config.yaml
dataset: "regions of photos with short descriptions (Visual Genome)"
horizontal_flip: false
bias: "all"
adamw_weight_decay_other_params: 0.01
Rows from block 2, named by matrix and row number. Rows with one number belong to one attention dimension. Each number is 128 + 32 x the weight over the matrix's rms, rounded and kept within 0 to 255. All counts start at 0. Numbers have three digits each.
# q: attention query, key and value (stacked) (model.blocks.2.attn.qkv.weight, 384x128, the q third), inputs 0-127
# k: attention query, key and value (stacked) (model.blocks.2.attn.qkv.weight, 384x128, the k third), inputs 0-127
q.87:159122094182116138121110125122089072134172106113125144146145138131120124133082153209117110140113142128171193074108134098160101155133146123138107094111141093092125127077166123098142131122093115087151114108091137112121120105120136121118116095128168173102090122101141137152140067136156164105150127164123111166115141178133108156187160109145142130093187164138112106110110088129106114132171
k.87:173109110173116154118087065085104139169194115112152073111127144125100134168169114175160151106138081114150186074125127116163167170098112164091107118122134100127123130100163151100116108129093141129145170136099065084085135150125129152114111141112201178124141129116104104142148135176135161087160162096109091132083125115162097133191159140157044153129157095129125137089104089151139114118139
q.88:089150151098074064112123165077112058122107111160145225066106027127149085177165116108144062163135115199146110179104168075127113197098147137168119130058152114142108112069090089131146174160150201117115075135108158102117160203164106123119145080179087136138122102131119117154085156102165101169075097169147191108121080133201134165145154079122179134046137152117251139232165052168115084176146
k.88:093131137134044128082158113048076122124161093175055157046053092091180122177197173085143110157156139146147096110091145130116121181127124064134133130102148150109131137132085183112098144081122175128109086164124125112179188170083114126087100127134124089128126113168101128205056168109126109203113101172143123097116075128162103124096183097175145141137147102088207183181172097108119126125101
q.89:140134115131077083179152148148064155151162109142118115132192168091140171189163146114144138183108137099112123184108119099137101102104173049135147224164090101078090178119142076061072171152071162120131137135120176082203200059039222133076148142121141134136180029116074131120183155137144096132177092140101118105163180174125135143106163157090088146147137070141121024160122083141112085084108
k.89:150114075158071176134148146171123085095118045171180092144171167149142168158135174126112120169171144162146121162166068135139149130066141076119120164160093129086139106145126100050046163137083116094100123099093169142135155094090202125069158182133126075154143068090151108145158137110164116131123079169107117122137174112132087121152148130069134123099143104150153061137101075218163124175104
q.90:196148118107159107178137125157137186143082119155131179095162120166171148138054131078086107095144170109120103147181153118140060110025128094081111158094127103166136122135149150111117178125145111180162091097172156115156098102179104141096092103146130116147124098171098094175125131151125153108134187108132102114127162105118178160067096100142116141115100151107175088176106193113146149169088
k.90:122133104115151079164108122157141138101154102132198114083185119180169152133086102062086181140184179130119089198123159162127092160077132073099122104103148171142156143141117143093143147127122141099084120018130158123187116146163091150092121095114089187115114110086104136144131135176087207136134105118112082140130189126100132127109148144172127132196126166111113167174125112092157148145146
q.91:162174078099076118152124101119105165144082149119082150140107124134151107089096111042154162130177091120139104101102122162197144204125074062082063191101133141118110105109115195126145080132150211131184104107067128063125144147192199189171127200104135147074134208049143178100073172142167129138129135178175081126145062076127144135108163178161136150117135137109141173144068125113129061140103
k.91:104166106075091093107147125138103098175117095082112148144101082145183160137092130113138122175150081122076141094103189165188157175130169133146137171100104122120104102061151168139067110150139143160220133147063089118107135107182137129172161174080143147071092167073139129041024134175124156224136137172174023164121105129105121092138138125205147128118111122131100158156123190135147094086063
q.92:072082060135168155119147133151178154132156151203142131177161093160095175126180089087140160140068147133134133112191096075139136093188138138125151167087143147077119157185155160107124103146115137118142090106115070085131127196030162103125130128097169175078154122118095125049139124091125111192162104131129116114162117131122100077155153138210147164171171097099100126106099104162059136112123
k.92:122074091064122140082106128135096138173147066141116194160148113182073159119144112145156162168105133128085146110174084119089080122123112136172165146127131126089139149166146135150052034188147158123143108099099110154115134111057181098094112141089162150148182161122136078106149068088153160130124114079180113114173156150140121088122173082144128178136175115156169098127106161112046188129105
q.93:124143147150083106145106098148143121155139146142158138118151180106092136196095125107086098155095158194097165110101106098117104135081093171162060191187080171097097105102145144064138126084126144132171134109122176155125157114076147140104119155126155159063103149104150160119159184129085147121090138140065108174135063159117094122127092118093108152135113107141135166090150136084115127127112
k.93:121102113162110137156122112130135120150158149133178125135148155109106122168083139104092151119066180195082138153123073127091102145111119106175084162221111146088142146158188185086150155099126125081191121097120160150150188135086175158123074173076139171089128168106139162113137165101121101126127131190124120126162128164093066113084125106097134154132121095063120142136119134083117104085118
q.94:105100132119142125127148125165134140192173081127118155121187138133156115156160124106128095148071167187127087140108132121073145126205139128146076153086134160111125128131148149053134097122169097133130111076125157094191143120121109182109109106104129064107135121114114132096184090111084112138079119202106154156104147117166171134071123109104165175113150076146084074128182116099162183150134
k.94:140083126115161157106102155170182132169074069183144187130122130077130119125172110069159083112104159182114122120128143122144147112093167139129082122126118090120159104078140137084092096098147130118162089115164170120165164112176149165129139102127142146101165061117122147128222104131144111147107115143102112123144165123148121173048136135079128136151106085130092090173147136102137169135184
q.95:156163169073113130071155186111110118138143137065127114114183129106131102158157129153145155146108158137141091139111070123103157146165170095138127099096120116105051072123087107172092196115114148113161155106110151075158126039144160130084106141120152115197129165132081097133187148117103130151138109117155142113151105097146183126061098105133176115103165059101104104085133076099133163148127
k.95:138130109143170140066134131126150132152104118144064143186135133083121139149161154128123127131104152193137140138133098119197139106132156137107132130092104126106115082123110142186123186114110107103139149144154152103161133058122137147108118060153194123117126124114093084086111165143137107154137125123106137069136172122144165160086072118123203103142159106071084103109106132123109113172105
q.96:183172153136157077124101129141166091178136171087112141141175150172126163109115103179085125135124083083147154097174140112139098084109104124100097131100179119168085139084163140081106118094088153083126181106171125112105141098149178095139149157156148145098136160091123123155089160133139185139132159082134100180138131156154160135118126132151116182152183148092075102065100116101126114130105
k.96:174152123122172103135113159136137106159142153100144089139162156151148160127085112156095195128137126113140157137183145135149119087124134111148069129059197101164098146086120168091116089122097092123108184154146115125126130076140151080141131175140136143139133134095128125153156157107102118151135146176079109175175118170099123108080142097153120136100165126135080090121093113086140090132100
q.97:164095139138146146130170149110123132137126141155097158142176127141096121095160101095139163076102132078147159094124154128092126157204114100128168139123205107131076116105128137115141049156159157136106105141100150062116158154142183168169151086088121126067147135098099140123119102130164142157107148110140121129099087108126207114139126100117167163117123140090128147185160139098155116162101
k.97:144123127099172159112115130083110149152144071128128166076154128125087162146162123142100133105091114109146132093135124151103146157130104187118163140170162097118095128130122159126092058169155170133157142160114138120118119126147206149167146118085109137108103096117139122122129101124199136171073161088110087115146144125147183170111112114140126126124114143090106168152134130086143113128164
q.98:107110152126153127093163172156132098126127138061077126136109175108114154064150090118148163136136178132149096091180169114107156153201097102118112102117109156156153076066164166159154171130023206155063162155114115120100154166169218146176139120144152107072133152160038104106127132121130130085119108183181149138185107142126124124204120157134124111143146083112079139031118106061112121126113
k.98:160145181097171061075111160113114135118150122066082131156114135112127151058135103123177174082157152073186113145181153138159148181163149108110162104104107116088114134100183172145098108107041164157111141223139157111072146147163182142142147109098186141090176127138083089137138128102098115095130161088129138120206121177141185108110020143108162139121202097096117114065121142116107105141113
q.99:067107218074175201118171148112167142093120136122048155089190097085145150116166088117126166075076133150161149097134120113140108133110136116125164101079131157133138135201113200170148084121129152175192082172131150108127155087118092097087115123113121091133143121142114146113101140093139081126117129135139142140097126083147069168140204145119103151203120144142159162099105087147120117117100
k.99:110094232060130119103160139118102169130145132164098163110132071156150166124111058118135180107064121115152113093120152106135070151132175104105162083152131139106135183177106167127148125162161102180193071216111191153129150075159129165099111110099167172137166104100090121122090074095096083144103109124150143111110172106118128140108148139099141115161090181156169141111101136089112130125106
q.100:141133125148106153139082142137141197133105159144169092121145136099073126131120139154164113130125153131116119105126125147142131149074095100132149145190141208072133167078113087144146063177170142089110146140110172132187134086090099181163135180093106141093134120130142141098116105146118101160102159105151190131090141167079138082165107111094088118165105107159080168136125157105097101085151
k.100:107125169130128181163103135157171117106110169141194107090121128120089130101112160118142119130119114165111136116114118097134088155092087143143133121168108128070141150093111102149127121147106111131153156145067138086133112151115127180111190159088079164112125132158120130092137117131183084124120118153174215136132065131127112099140092102099111101122114107147134150119095115132114125084102
q.101:099080149144143127104165146110120198120055107111177102169165180101144102088156152081112094145122125146166113123064083073106127149121130188099163109179178104127179124115110090174128132130091155154107182156152200089161176173145078097057102132065205183100136133137118147176144101076126093074199113174159153105114097087035169140138150039127142110079163117133142135092114101129076079121193
k.101:128042150113168100163125131129128179105119078142157063158145213186120131080165133057115169208110120096143130148075122107159046120127147125103159148202097123129144146122148112169132094110135087163050168155108151079143178177094076152106097187149176174083190124187139127159119077163175104119176112155165129107102048124100158135134117191130120136080145106146139136078152078080097119137143
q.102:098129132143164131098099109097127101109149132116143152159163138157108118119151168091112124124117099092074125071085173117118155096092088147165104134201096112105150130137131103122089182200113101126110129145137163155125158166148066171207136132161157117148103155118131096143177096167078128125161136128114162178148122127128116117112086104107158099185115152130132111137164137098141156132117
k.102:082137133129132181104112162080147101113142111092101123160140138133097105165135137092120130103115136100095071084100165109120179128095100158172136146149117112106100122158127099125102194144125162116109131116119199136136109199183077125172142157166153125137122148113151119141131130163098108099161108074144160172148113126135106145095084077132163140175093127149119086104161082138137122161125
q.103:107146120131138145127116153145148131127108100095136113122127112094179088132115121180150115107158120162124119186169077109139141164145169140083185152106126217117126118131110199145109115109131095095160123091127164138130074135096124073107103142143120099143130146115130151107159119118176088133146127128092146126126110088106142151079163114153175127127130061090122149151120069143171110147098
k.103:098130081136105106129188110179164131166107121127113159118109090121184160156151120154148078080145128160085126191123150110131063099149135115110145121080135103133139144048121107194117146122158045137169125153135134168112120135095119107122105108164194104156165119126088126088109103145158073120115124120162142111137118161101147119077135076118100114191091126142141124129144157166120139108134
q.104:116076047110178114086114107082084137092096102117151132146165135098124148151152185084136088160113104091082113190114186165101134088153156108152143200083123184116126134126089095124077156122158120150121111127098152135155144154094109159103155072127104149102062128149149105131133132207120098140177118123149091088199116140190135178144146120176132116120149147131185102155093069203168118200173
k.104:125090043121141105057120134089057082124106111140138170127119121119152137123114186095102130156112123122087107190102191143118111128161143087122173220129128130147100096118138094118116132155152112143089063154115114149149083178087105147131109163089155113114048130118146080169131162163145092166146148099150074051155150165162131176141192115205120149181078098144204063160087105180170107132143
q.105:156179121123140148143052103121129092132089114143097148103149144130134159073058131168180119206144140094110106096082169095230105165103107105116109117146126083156067147166090096173092132084148142145185025178126089128072064113121174204118109172114063115201136089117099134048149145119104130189168136156155152158025146134129118115137157179117085147123142143153154190126050197113113181066102
k.105:114219150126096183150070083112172151134106161117124151166149117173170154090098109183120168132189144079127108122117131156245203144085194095105110161129119149105090124176083103052093085098174166102145078173128131073170083078199146203134103170091091131128124114047126118110144142129076174147190093143123143117115147046171134093153163131130111103119110176081100171139087133150116110063125
q.106:106081133134175091116116129161164054131156101167181154073127102082149109133129135133130141140107121098077128094135061120096126165124120178214132082140217148131160100111121165123119109183152086157191104118052131126054120155103080133104132157095065175136107099135120078117165114134156096144173099124121133183144134100138085129145140115136200129114168166128143132141106077058199141159101
k.106:083120119110095125157126115126125117177145150156093119118132097125125125173127105152171126060127148138107116115110097087110162156108154153168157087134192110168137102122146124082176072128166120147147141156126133109087142167157106163101106089081169157128120159115118126112123133140185065164172092085136126102186155090097127162158115044148111158195102150118162079144106088094192134155154
q.107:142098138153110129156147107163156106146126155115123130121078204170120135121137099117118129168108139164135109103106086165112128066123077169112112173172111136113142090111169163141151192133109107178117097155098105119085136168139159110127112132142144168096103130102112135116160171178098121119087161163125113121146108156144093092117137148126141132082119127167096145082120160032164144078136
k.107:155113123137130123169161115139124146134137149055170136147150171150110101107114074125119091120094145178157066104120122112087179092165136140135141140171127128131083060094129137118145137107133176144115109095172132130079163176122145123134112119151134118105142166099198152089125162141076132062134137106123128146140093167135112126137098107151163181123129148124082098086167137104149155099157
q.108:121124122125128180111127134116122131099129089156094127167152143099091086058065150064164135139110107086153138136089153147109126151123159124148128053137196095128179126140150122154109101094181163218184050154162091114137141138131122153108120105058126157101133166144126136122108102099118096114147110125177146110121109096177133110185131125140138107113169144106127147128146166137092122152170
k.108:112161111106146141152077132083141142115169084170082164146112128123107119067145164104114191162067059094124145090071152152164116132143171139130151106166150116135170143121132107127164128111169154183146086160120076115143113147139112179158138119059131188107121137098100118074094114141132142134130136153123132109096124136178113156215128163154110093117131157111133127128145131138101109126164
q.109:123101191087165206135140115085057160088137164111152042199109097115124134098151086183086151110143089116126121095097131164144109123203132161129168073146134080165095137104112119187156038134137087155051191141103116148137074136134090110175098129118123191171089183093142135113182127048151098085143144114072122141127139083082136187117104115125178150146140147169124107117125093140144143101125
k.109:168156152137165166141170110117083155107091225128119095196112125076111112089133080236072097127103127113115146106136112161183138095153108112112159139159124119196067132106158138174172053159132098133105141121145101172114058100114072114200060128141150152119128102127119152133160090103166131112117157085110169129120099064113149142146117179096147173138118106132133116077134180119115077090159
q.110:105107163100088107107145154138086145094125158081146192082110159149170100175170138104142098110115154138137037136177135173100189094163166183108064105073161138082111136070142169094169205089170134150103122092155076147192084170124116101159063088156106088128159121111081090180130152160125128134117107163146109102111169125155186138131132132052104104186098125152150110123184163142127149134158
k.110:114095198137130121098153139135074129086105119104129185103104122114123102133177093074138098133148149158153060179153171159119152126165130154113092079076145138096122129102158164115141160153142179130089143094120085151105087199122149142083076087104110103103096131158054097195167164155117092181114108130105096111111163100147121143147125147083145147166130115086134124130157207156082175101130
q.111:112091097091136092175093136136163128109123117101192147133123137133148188115115148113152104144117146100112118108192132125146108151093143212089105136182142116101225129126107144063171130130152106196128125110127118207158153124142124136080130107118069168120088136130125106144178110170124134084160035160138100139153113095097137129196086167098095168148100154182160160101143110145124068123119
k.111:106111120083132086150171122137169117141139191137147139126144124098104140100132129110126119110168165115160108140161132164136064138116153158127082123189155114121191083098165135097185110117191105171106108107097111164171091135134140118103111123075093100163087180161151111156182117107111079126122087157129102130139125129056131112150104120121071174110079138119134140110140104145124092131149