Rows from block 2 of a small autoregressive pixel model, named by matrix and row number. Rows with one number belong to one neuron. Each number is 128 + 32 x the weight over its row's rms, rounded and kept within 0 to 255. All counts start at 0. Numbers have three digits each.
After each neuron's rows are labels from the 100 images, of 14976, where the neuron reaches its highest value: "strongest on" is what is common among them. Only what is clearly more common there than usual is listed. The data: regions of photos with short descriptions (Visual Genome). In brackets: how many of the 100, against the usual share in percent.
# fc1: MLP up (model.blocks.2.mlp.fc1.weight, 768x128), inputs 0-63
# fc2: MLP down (model.blocks.2.mlp.fc2.weight, 128x768, transposed), outputs 0-63

fc1.668:069149164080075155159090201122114118086078123093119148122138135156151118122151170100131071147124122153148139112192118198133146190080081123110078129131100165089115138166110115094136181112105076
fc2.668:062097100137139072133093064056150120139127161155156146151118173160136086157093072099172129119147158160146154206121147166149141147144168088161075100140084144085155063144156140139170125157098107
strongest on: text has "blue" (27 vs 5)

fc1.205:083204097159151110135159105136100109148098110088119125151113163159128162119111054178161119124133122122181140172140104135153096119130116147099121125175124205166096147048160127112141107082052137
fc2.205:101123137122132106112130183113152134156139110126125133060148152083176123121104172135172176107115097193111115165121137122081151154113116115095147102078169116119214100199114162143111192124145079
strongest on: text has "man" (26 vs 8.2)

fc1.728:126049083154150108131211171122127152098147134113064080062126090137151116164136086110130135084072098069143151148139118104128168095158107141178169103059113145145180124146115137126127067067140083
fc2.728:105116151107121117090113133174158116127128124082149194153121148075125139193120125149132088146113138097041100118145142093178083123097080125113108173147116153120129145114088071120123141122077126
strongest on: text has "man" (25 vs 8.2)

fc1.121:090103092070093119090166164084165176139104159153160135036128085130185131113135119117069179094109101105150132124131125084147162107093128080116111133136136128148150112108085087141157117128235117
fc2.121:169145157188133133091062094183180099104133086139071118231099153166096125157122128120153065179126117116098155130114114159134124136179164149107135143140091114058097116163163122083111164115077158
strongest on: text has "red" (29 vs 4.2)

fc1.325:111122117176158132138124139108130167124189130104100169176106136196112176107126189088159171130181192136112148128171203110131126138084124154093120092136105082154153119098158093111121137171096126
fc2.325:155089110124107143103143119137115114060142159119115126163113111103162122200185134107089143163115117084117129152130111116097159164093144098122170200187060102128151167126184158151154086068162094
strongest on: text has "blue" (28 vs 5)

fc1.637:103233155154164123138129107142146112072165153118129175196140097089140090159109121114135132088151146162102086131097111108171161142125104097176143156161089127072035094160142091093131158129102154
fc2.637:123078158150169134089129126124139110137093132125153095136146078155060111083094115137139105067204125151141069169126117151192163184101137188179127111126187198094112142159133145115172124162106085
strongest on: text has "white" (28 vs 11.8)

fc1.533:136101224112083146088070101098122139139090192159145096101111155093150108111102158087124139141128142115132107111115146151103129150151118169196100102168163103105165087146066145103102103123101130
fc2.533:114152151154170132144137099170081161146115092117135103145116130095120140159119100170163176129094082131163147104150203102112105174146113099130091073084187140159067144074074125136148141112129095
strongest on: text has "red" (25 vs 4.2)

fc1.79:130166166141112116138092139132160146088107116067134111194139113098138094131167146199074131133134160101108116163078131104124162134098102166099096134088130137118090114147198139107131190081107119
fc2.79:133091105133157139174135152146087194146107152135136101155120183124154141151107118086100084120117119193116127170127097125138086148100122175116146082198065105122067163063049092158161104185108109
strongest on: text has "blue" (25 vs 5)

fc1.24:134099177150062152119083058101142151160121091066095146137153139111133140130091124092097127103110139129140063106128131079138136088109092186105140127155150126102116104110144116105091122098123166
fc2.24:138143158081175172136104211162178134109129094201097146118127089176175161099098150176094125150115107129110190127109148117072166150119128084102137127109137126162079132093187124146155120130114159
strongest on: text has "white" (28 vs 11.8)

fc1.547:137121090117150113149171150126105135092121109192141107117090146144164153104161128165153166140082060165121134185159141125134083088061177077103173144167159167077103109145086087114128123083098158
fc2.547:164153187105083154127134111200180116123121104129140189086161082127077097086053161038070133094143133118159105054139129162186152106114139159152136152116126125161145160135192118096111106159158134
strongest on: text has "white" (31 vs 11.8)

fc1.644:156110104131123203129104126119145173150104111097185121124112085106125136071083138139162144128144131176080060174116179141143140123127141118125131118095119109150148169110055096091185180146123140
fc2.644:157104099146131120115160153106153098145073155069109143056181158209074101130107176108136163178119098099185068138072159152116105124128147117170158103076139189109123111147189120108073123141116151
strongest on: text has "sign" (37 vs 2.1); text has "red" (27 vs 4.2)

fc1.554:094091114138146179104071131103120126166134156120122063119180117157091177189182192143092139199154132168118117126121105107155128138077183189113090196150158125164153118134104139093111116157128145
fc2.554:142093134155134150133150136155139180092151129087129094132067067116161074106156112103101181094107109176145117167154146073157132160099164153097176115107144131134168151174138077090073109170132150
strongest on: text has "yellow" (33 vs 2.5)

fc1.149:102205120091126083167163142118108100131182151117091187125072126129107109171200131115097125142073081069114120126194121139141130094081168159108132132148121106119137121166145082152099137079117126
fc2.149:149160157118117112116049132164148108172117066128062117081155118139076149059096165108111119142156156111170143110105103183144165101143114146144179194148075109051106155094106177145077142131131166
strongest on: text has "blue" (25 vs 5)

fc1.595:149154183107143105081104120112094112127099086102145160096178111152144171104132137088179123082170099106106102157114192103175124086156120136156174133119111111183107127046177162139164109018107157
fc2.595:126135097161120121125110097131088104155110162131097152120138154178162136152080143160166092109131160101124136121123156147128158065153140125167148149093153172093083062102171157094114193187171136
strongest on: text has "sky" (34 vs 1.8); text has "blue" (26 vs 5)

fc1.340:112119141079119128040131132192091106149098184132146120095062090140092114174155103142153059126183138082122139118100105139115175099058104183146110127139118069096148123069157164193132139121116090
fc2.340:123173101082077118173120118131133154189120148102146149113154087162130130094046124146150087148138119149129136073143096148122145132205166105130100113130132106159173122127182151106172154149228161
strongest on: text has "green" (25 vs 4.4)

fc1.312:149102132125210131147139120101171147142108147071173120147116091112198087103099134150129112062138120099149142154147085113128159082096117063012160166160194122181127124091182126145186097081083126
fc2.312:131125241095140131100122130106127119096110092119134089162115112125103131132120165178127143163111123163112163105149094108132155158149115175129170041132168162174170156140142172160089128163136160
strongest on: text has "man" (31 vs 8.2)

fc1.560:090086176105187103193081134135113101132137140167103073134159118124171089075084070087153125131151142073140074121077144129133079100091081130121138139104155098085103172127144112146133168174148164
fc2.560:146169152137109133048106101102156149133137164096156151155066107127136130159158154183107113082131137181095231167134119153124131195165140105159163148091110135151188125141126124133099072064089093
strongest on: text has "sign" (25 vs 2.1)

fc1.298:087120156086127135096094117079170163099127149126044156099179200176088121122094142122133113117175164142160127165078169106150168154144112139122167109099136133175201133128098127134116128118146171
fc2.298:093116122190162173113141132137147138149109119065079150108161133134077128069115133174102119164109148138154074056129115122149146092101177105125110177107109105117181147151127176046104134102136112
strongest on: text has "sky" (27 vs 1.8)

fc1.489:123099105144175125117102189168093154142160133167080119119157153102153173129108209105175160137103142163175078160190142065149127157170115116140108098122134116172094121094100177120155115100132116
fc2.489:175164143114168133149146120093144114136126103166146147122095148135117134130117082178100116117167113119094228137168133067112177122099128091179101181062202129113086094190114143110133116112135130
strongest on: text has "man" (26 vs 8.2)

fc1.155:068143194133130134187126141113144125183178156119127106179160133071136135098112113088104147116102162137141100083153129134152126182101140180088095133118167146090103084091167155179110138130153131
fc2.155:139107131105141140127172154129116102137076112147123083105119132137120164122136092155162084111177157108143159132124121092070151094128108126117151081085122110146134172108122162141099146133074090
strongest on: text has "white" (29 vs 11.8)