config.toml
model = "autoregressive pixel model"
dataset = "regions of photos with short descriptions (Visual Genome)"
train_examples = 203450
image_size = 16
horizontal_flip = false
levels_per_channel = 8
vocab_size = 513
arch = "transformer_decoder"
width = 128
layers = 7
norm = "layernorm"
norm_position = "res_post"
hidden_act = "gelu"
mlp_ratio = 6
head_dim = 64
fused_qkv = true
bias = "all"
qk_norm = false
parallel_block = false
inner_norm = false
drop_path = 0.05
positions = "learned"
tie_word_embeddings = false
init = "torch_default"
optimizer = "muon"
muon_scale = "match_rms_adamw"
learning_rate = 0.004
momentum = 0.9
nesterov = true
orthogonalizer = "newton_schulz_5"
adamw_lr_other_params = 0.00083
max_steps = 19600
batch_size = 64
epochs = 6.2
lr_schedule = "poly"
final_lr_fraction = 0.1
warmup_steps = 580
weight_decay = 0.03
adamw_weight_decay_other_params = 0.01
Rows from block 3 of a small autoregressive pixel model, named by matrix and row number. Rows with one number belong to one neuron. Each number is 200 + 20 x the weight over its row's rms, rounded and kept within 0 to 999. All counts start at 0.
After each neuron's rows are labels from the 100 images, of 14976, where the neuron reaches its highest value: "responds to" is what is common among them. Only what is clearly more common there than usual is listed. The data: regions of photos with short descriptions (Visual Genome). In brackets: how many of the 100, against the usual share in percent.
# fc1: MLP up (model.blocks.3.mlp.fc1.weight, 768x128), inputs 64-127
# fc2: MLP down (model.blocks.3.mlp.fc2.weight, 128x768, transposed), outputs 64-127

fc1.759,163,245,203,205,160,219,143,203,188,170,207,193,231,197,184,200,226,194,197,192,201,187,184,193,183,200,206,185,213,181,178,223,167,212,177,202,195,189,228,183,220,192,226,207,187,188,190,232,234,219,201,184,216,185,199,219,177,223,252,195,160,199,189,202
fc2.759,178,170,240,186,247,198,182,192,216,197,202,216,203,181,207,204,214,212,233,184,179,220,243,199,202,166,188,192,229,186,209,192,230,184,210,205,197,224,207,168,205,231,205,194,184,189,215,245,165,175,203,202,168,210,178,224,185,187,195,199,174,240,206,172
responds to: text has "red" (29 vs 4.2)

fc1.79,227,211,195,198,185,183,158,190,211,224,184,229,208,254,204,211,179,216,188,200,214,211,175,195,148,194,207,205,198,192,187,171,181,208,201,213,201,185,207,247,190,188,212,222,189,212,223,190,245,182,179,230,184,229,167,202,215,191,231,182,203,192,216,215
fc2.79,223,204,209,174,187,189,206,208,209,224,183,223,204,247,188,249,171,183,151,222,207,167,200,190,197,199,215,222,220,192,185,161,172,196,197,209,220,215,199,237,218,184,167,264,191,196,212,197,235,219,177,198,183,214,180,230,208,201,197,188,199,196,219,230
responds to: text has "green" (26 vs 4.4)

fc1.510,184,195,166,240,210,194,177,200,224,188,190,214,221,177,213,227,218,185,206,198,222,190,176,220,201,188,221,182,193,214,181,212,203,206,225,241,206,175,179,216,170,198,181,235,232,182,211,194,179,197,178,183,231,228,228,191,220,212,202,191,190,191,214,188
fc2.510,211,210,252,179,182,213,180,188,183,207,204,188,151,208,203,163,202,192,200,181,152,206,220,194,189,196,189,197,231,203,232,173,189,190,220,180,198,235,211,202,198,177,234,167,170,195,201,196,205,196,215,181,189,196,196,234,173,187,247,177,180,210,210,218
responds to: text has "white" (28 vs 11.8)

fc1.47,206,160,196,192,194,210,192,227,211,186,196,206,171,188,187,193,197,194,172,183,182,184,199,192,223,189,209,197,220,198,228,198,187,185,149,187,197,184,200,236,197,212,176,216,182,185,209,184,198,186,214,215,204,173,150,222,176,200,183,202,225,194,212,177
fc2.47,205,237,190,243,202,162,171,180,187,186,191,190,237,199,210,218,190,232,233,211,197,215,229,237,210,160,219,201,185,190,209,193,236,170,230,169,173,186,200,166,193,199,197,201,188,200,217,187,224,231,211,181,188,210,204,206,198,214,210,227,179,187,212,209
responds to: text has "green" (25 vs 4.4)

fc1.15,200,190,213,173,194,206,189,202,195,208,181,198,212,184,214,200,198,201,187,183,180,193,200,222,227,159,222,192,206,193,215,170,218,204,212,126,184,217,189,187,247,221,185,184,216,172,179,209,165,200,196,187,207,218,194,211,214,216,192,184,170,232,192,199
fc2.15,182,213,177,205,225,234,213,177,213,154,192,217,218,226,207,186,167,191,214,215,187,220,196,172,196,214,183,187,198,194,204,205,187,188,188,239,203,160,216,241,168,229,179,166,222,207,187,226,218,207,182,220,214,192,211,193,186,204,177,221,213,186,173,186
responds to: text has "red" (27 vs 4.2)

fc1.82,212,180,231,176,211,215,234,196,221,196,236,224,207,192,235,209,187,237,181,176,210,175,234,183,223,195,180,203,171,198,199,206,175,199,205,208,188,203,181,159,193,148,197,194,206,148,203,210,198,219,183,211,211,187,192,205,188,183,177,204,192,197,176,190
fc2.82,219,228,160,191,178,219,200,206,183,216,183,174,215,244,197,200,205,207,202,202,198,172,179,250,199,195,214,202,221,230,181,195,183,226,181,185,231,181,215,244,203,202,176,194,189,209,214,197,203,147,199,222,190,235,214,213,238,198,167,178,215,197,189,175
responds to: text has "blue" (25 vs 5)

fc1.725,211,225,179,182,242,188,212,181,209,193,211,202,187,160,201,201,236,209,220,180,242,193,199,217,203,208,239,216,184,178,211,200,176,208,191,176,168,220,177,174,225,184,188,234,198,203,236,220,205,197,179,194,216,209,169,234,179,180,196,232,186,225,204,218
fc2.725,219,252,213,209,185,213,170,202,180,221,199,203,221,223,194,185,196,203,202,216,184,199,197,221,191,224,151,207,198,202,195,189,197,227,174,231,154,212,172,237,196,179,175,155,187,205,182,204,174,199,216,217,196,187,227,197,202,191,192,184,215,233,180,216
responds to: text has "green" (27 vs 4.4)

fc1.722,155,213,189,198,232,197,205,223,239,180,189,181,186,218,195,184,226,191,187,203,168,184,189,206,199,212,216,138,220,200,202,194,193,173,217,202,223,225,191,225,214,185,188,227,217,209,227,215,179,162,211,185,201,221,188,214,195,180,200,189,208,162,192,195
fc2.722,225,209,199,165,229,165,215,179,215,205,239,219,179,180,202,236,190,193,159,196,178,215,222,222,238,171,185,211,188,190,198,192,200,179,176,211,179,181,195,196,221,217,184,198,212,219,194,169,211,205,187,212,196,182,201,216,187,180,227,220,227,188,184,193
responds to: text has "man" (26 vs 8.2)

fc1.297,207,205,192,205,244,198,191,210,220,184,180,230,224,172,195,196,203,201,182,209,204,198,219,223,181,213,195,177,182,211,212,197,193,180,178,204,200,214,192,182,163,199,192,199,174,186,201,189,194,243,211,187,204,209,214,190,165,222,209,189,142,186,202,185
fc2.297,188,180,200,188,159,212,197,188,189,221,209,211,209,245,186,210,190,201,212,177,186,189,175,202,243,211,216,205,181,216,210,175,179,214,186,213,219,214,145,212,209,181,225,215,213,213,211,182,179,175,208,204,212,218,204,228,166,206,204,195,180,206,171,203
responds to: text has "white" (29 vs 11.8)

fc1.390,220,224,200,221,192,217,215,222,208,176,233,240,189,236,213,197,226,176,219,158,191,188,160,200,159,209,200,200,184,196,235,211,192,229,189,215,222,222,207,174,176,233,185,220,179,226,194,156,187,189,199,208,215,202,202,181,224,204,171,183,221,186,240,181
fc2.390,220,201,222,186,197,168,185,203,227,175,182,209,220,211,196,198,206,217,194,155,201,209,220,207,218,217,232,211,173,211,234,176,216,210,232,234,205,174,215,158,224,197,186,215,145,223,181,184,164,217,232,183,218,172,190,179,187,184,165,209,200,220,233,204
responds to: text has "sky" (30 vs 1.8); text has "blue" (26 vs 5)

fc1.234,195,206,198,206,211,220,215,194,199,178,194,191,210,188,180,202,202,223,170,184,190,231,208,192,166,216,172,171,176,187,192,232,218,210,186,214,204,215,200,182,213,200,193,224,217,244,252,164,152,184,205,198,208,159,190,208,202,185,204,202,182,235,190,247
fc2.234,211,160,222,188,190,209,223,213,165,202,218,199,220,210,237,214,215,207,202,214,194,176,202,202,216,187,210,199,218,207,218,155,218,167,204,191,211,197,207,228,197,181,204,178,176,174,197,221,186,199,202,207,175,254,188,217,192,235,222,219,204,203,229,182
responds to: text has "man" (28 vs 8.2); text has "black" (26 vs 7.2)

fc1.336,199,193,198,196,214,206,146,207,192,235,215,186,191,217,231,176,233,231,190,148,212,186,213,187,214,246,222,202,234,179,225,190,157,202,201,234,181,215,208,224,167,215,205,196,235,214,179,205,205,195,184,186,205,210,221,216,171,215,215,190,160,210,177,208
fc2.336,189,187,197,205,228,233,205,172,220,169,218,225,201,213,189,206,218,185,217,165,223,231,199,233,219,230,174,210,188,209,185,156,210,183,240,192,178,203,180,167,237,191,215,200,210,168,171,234,182,203,197,215,178,190,199,182,191,210,206,219,216,190,213,199
responds to: text has "blue" (29 vs 5)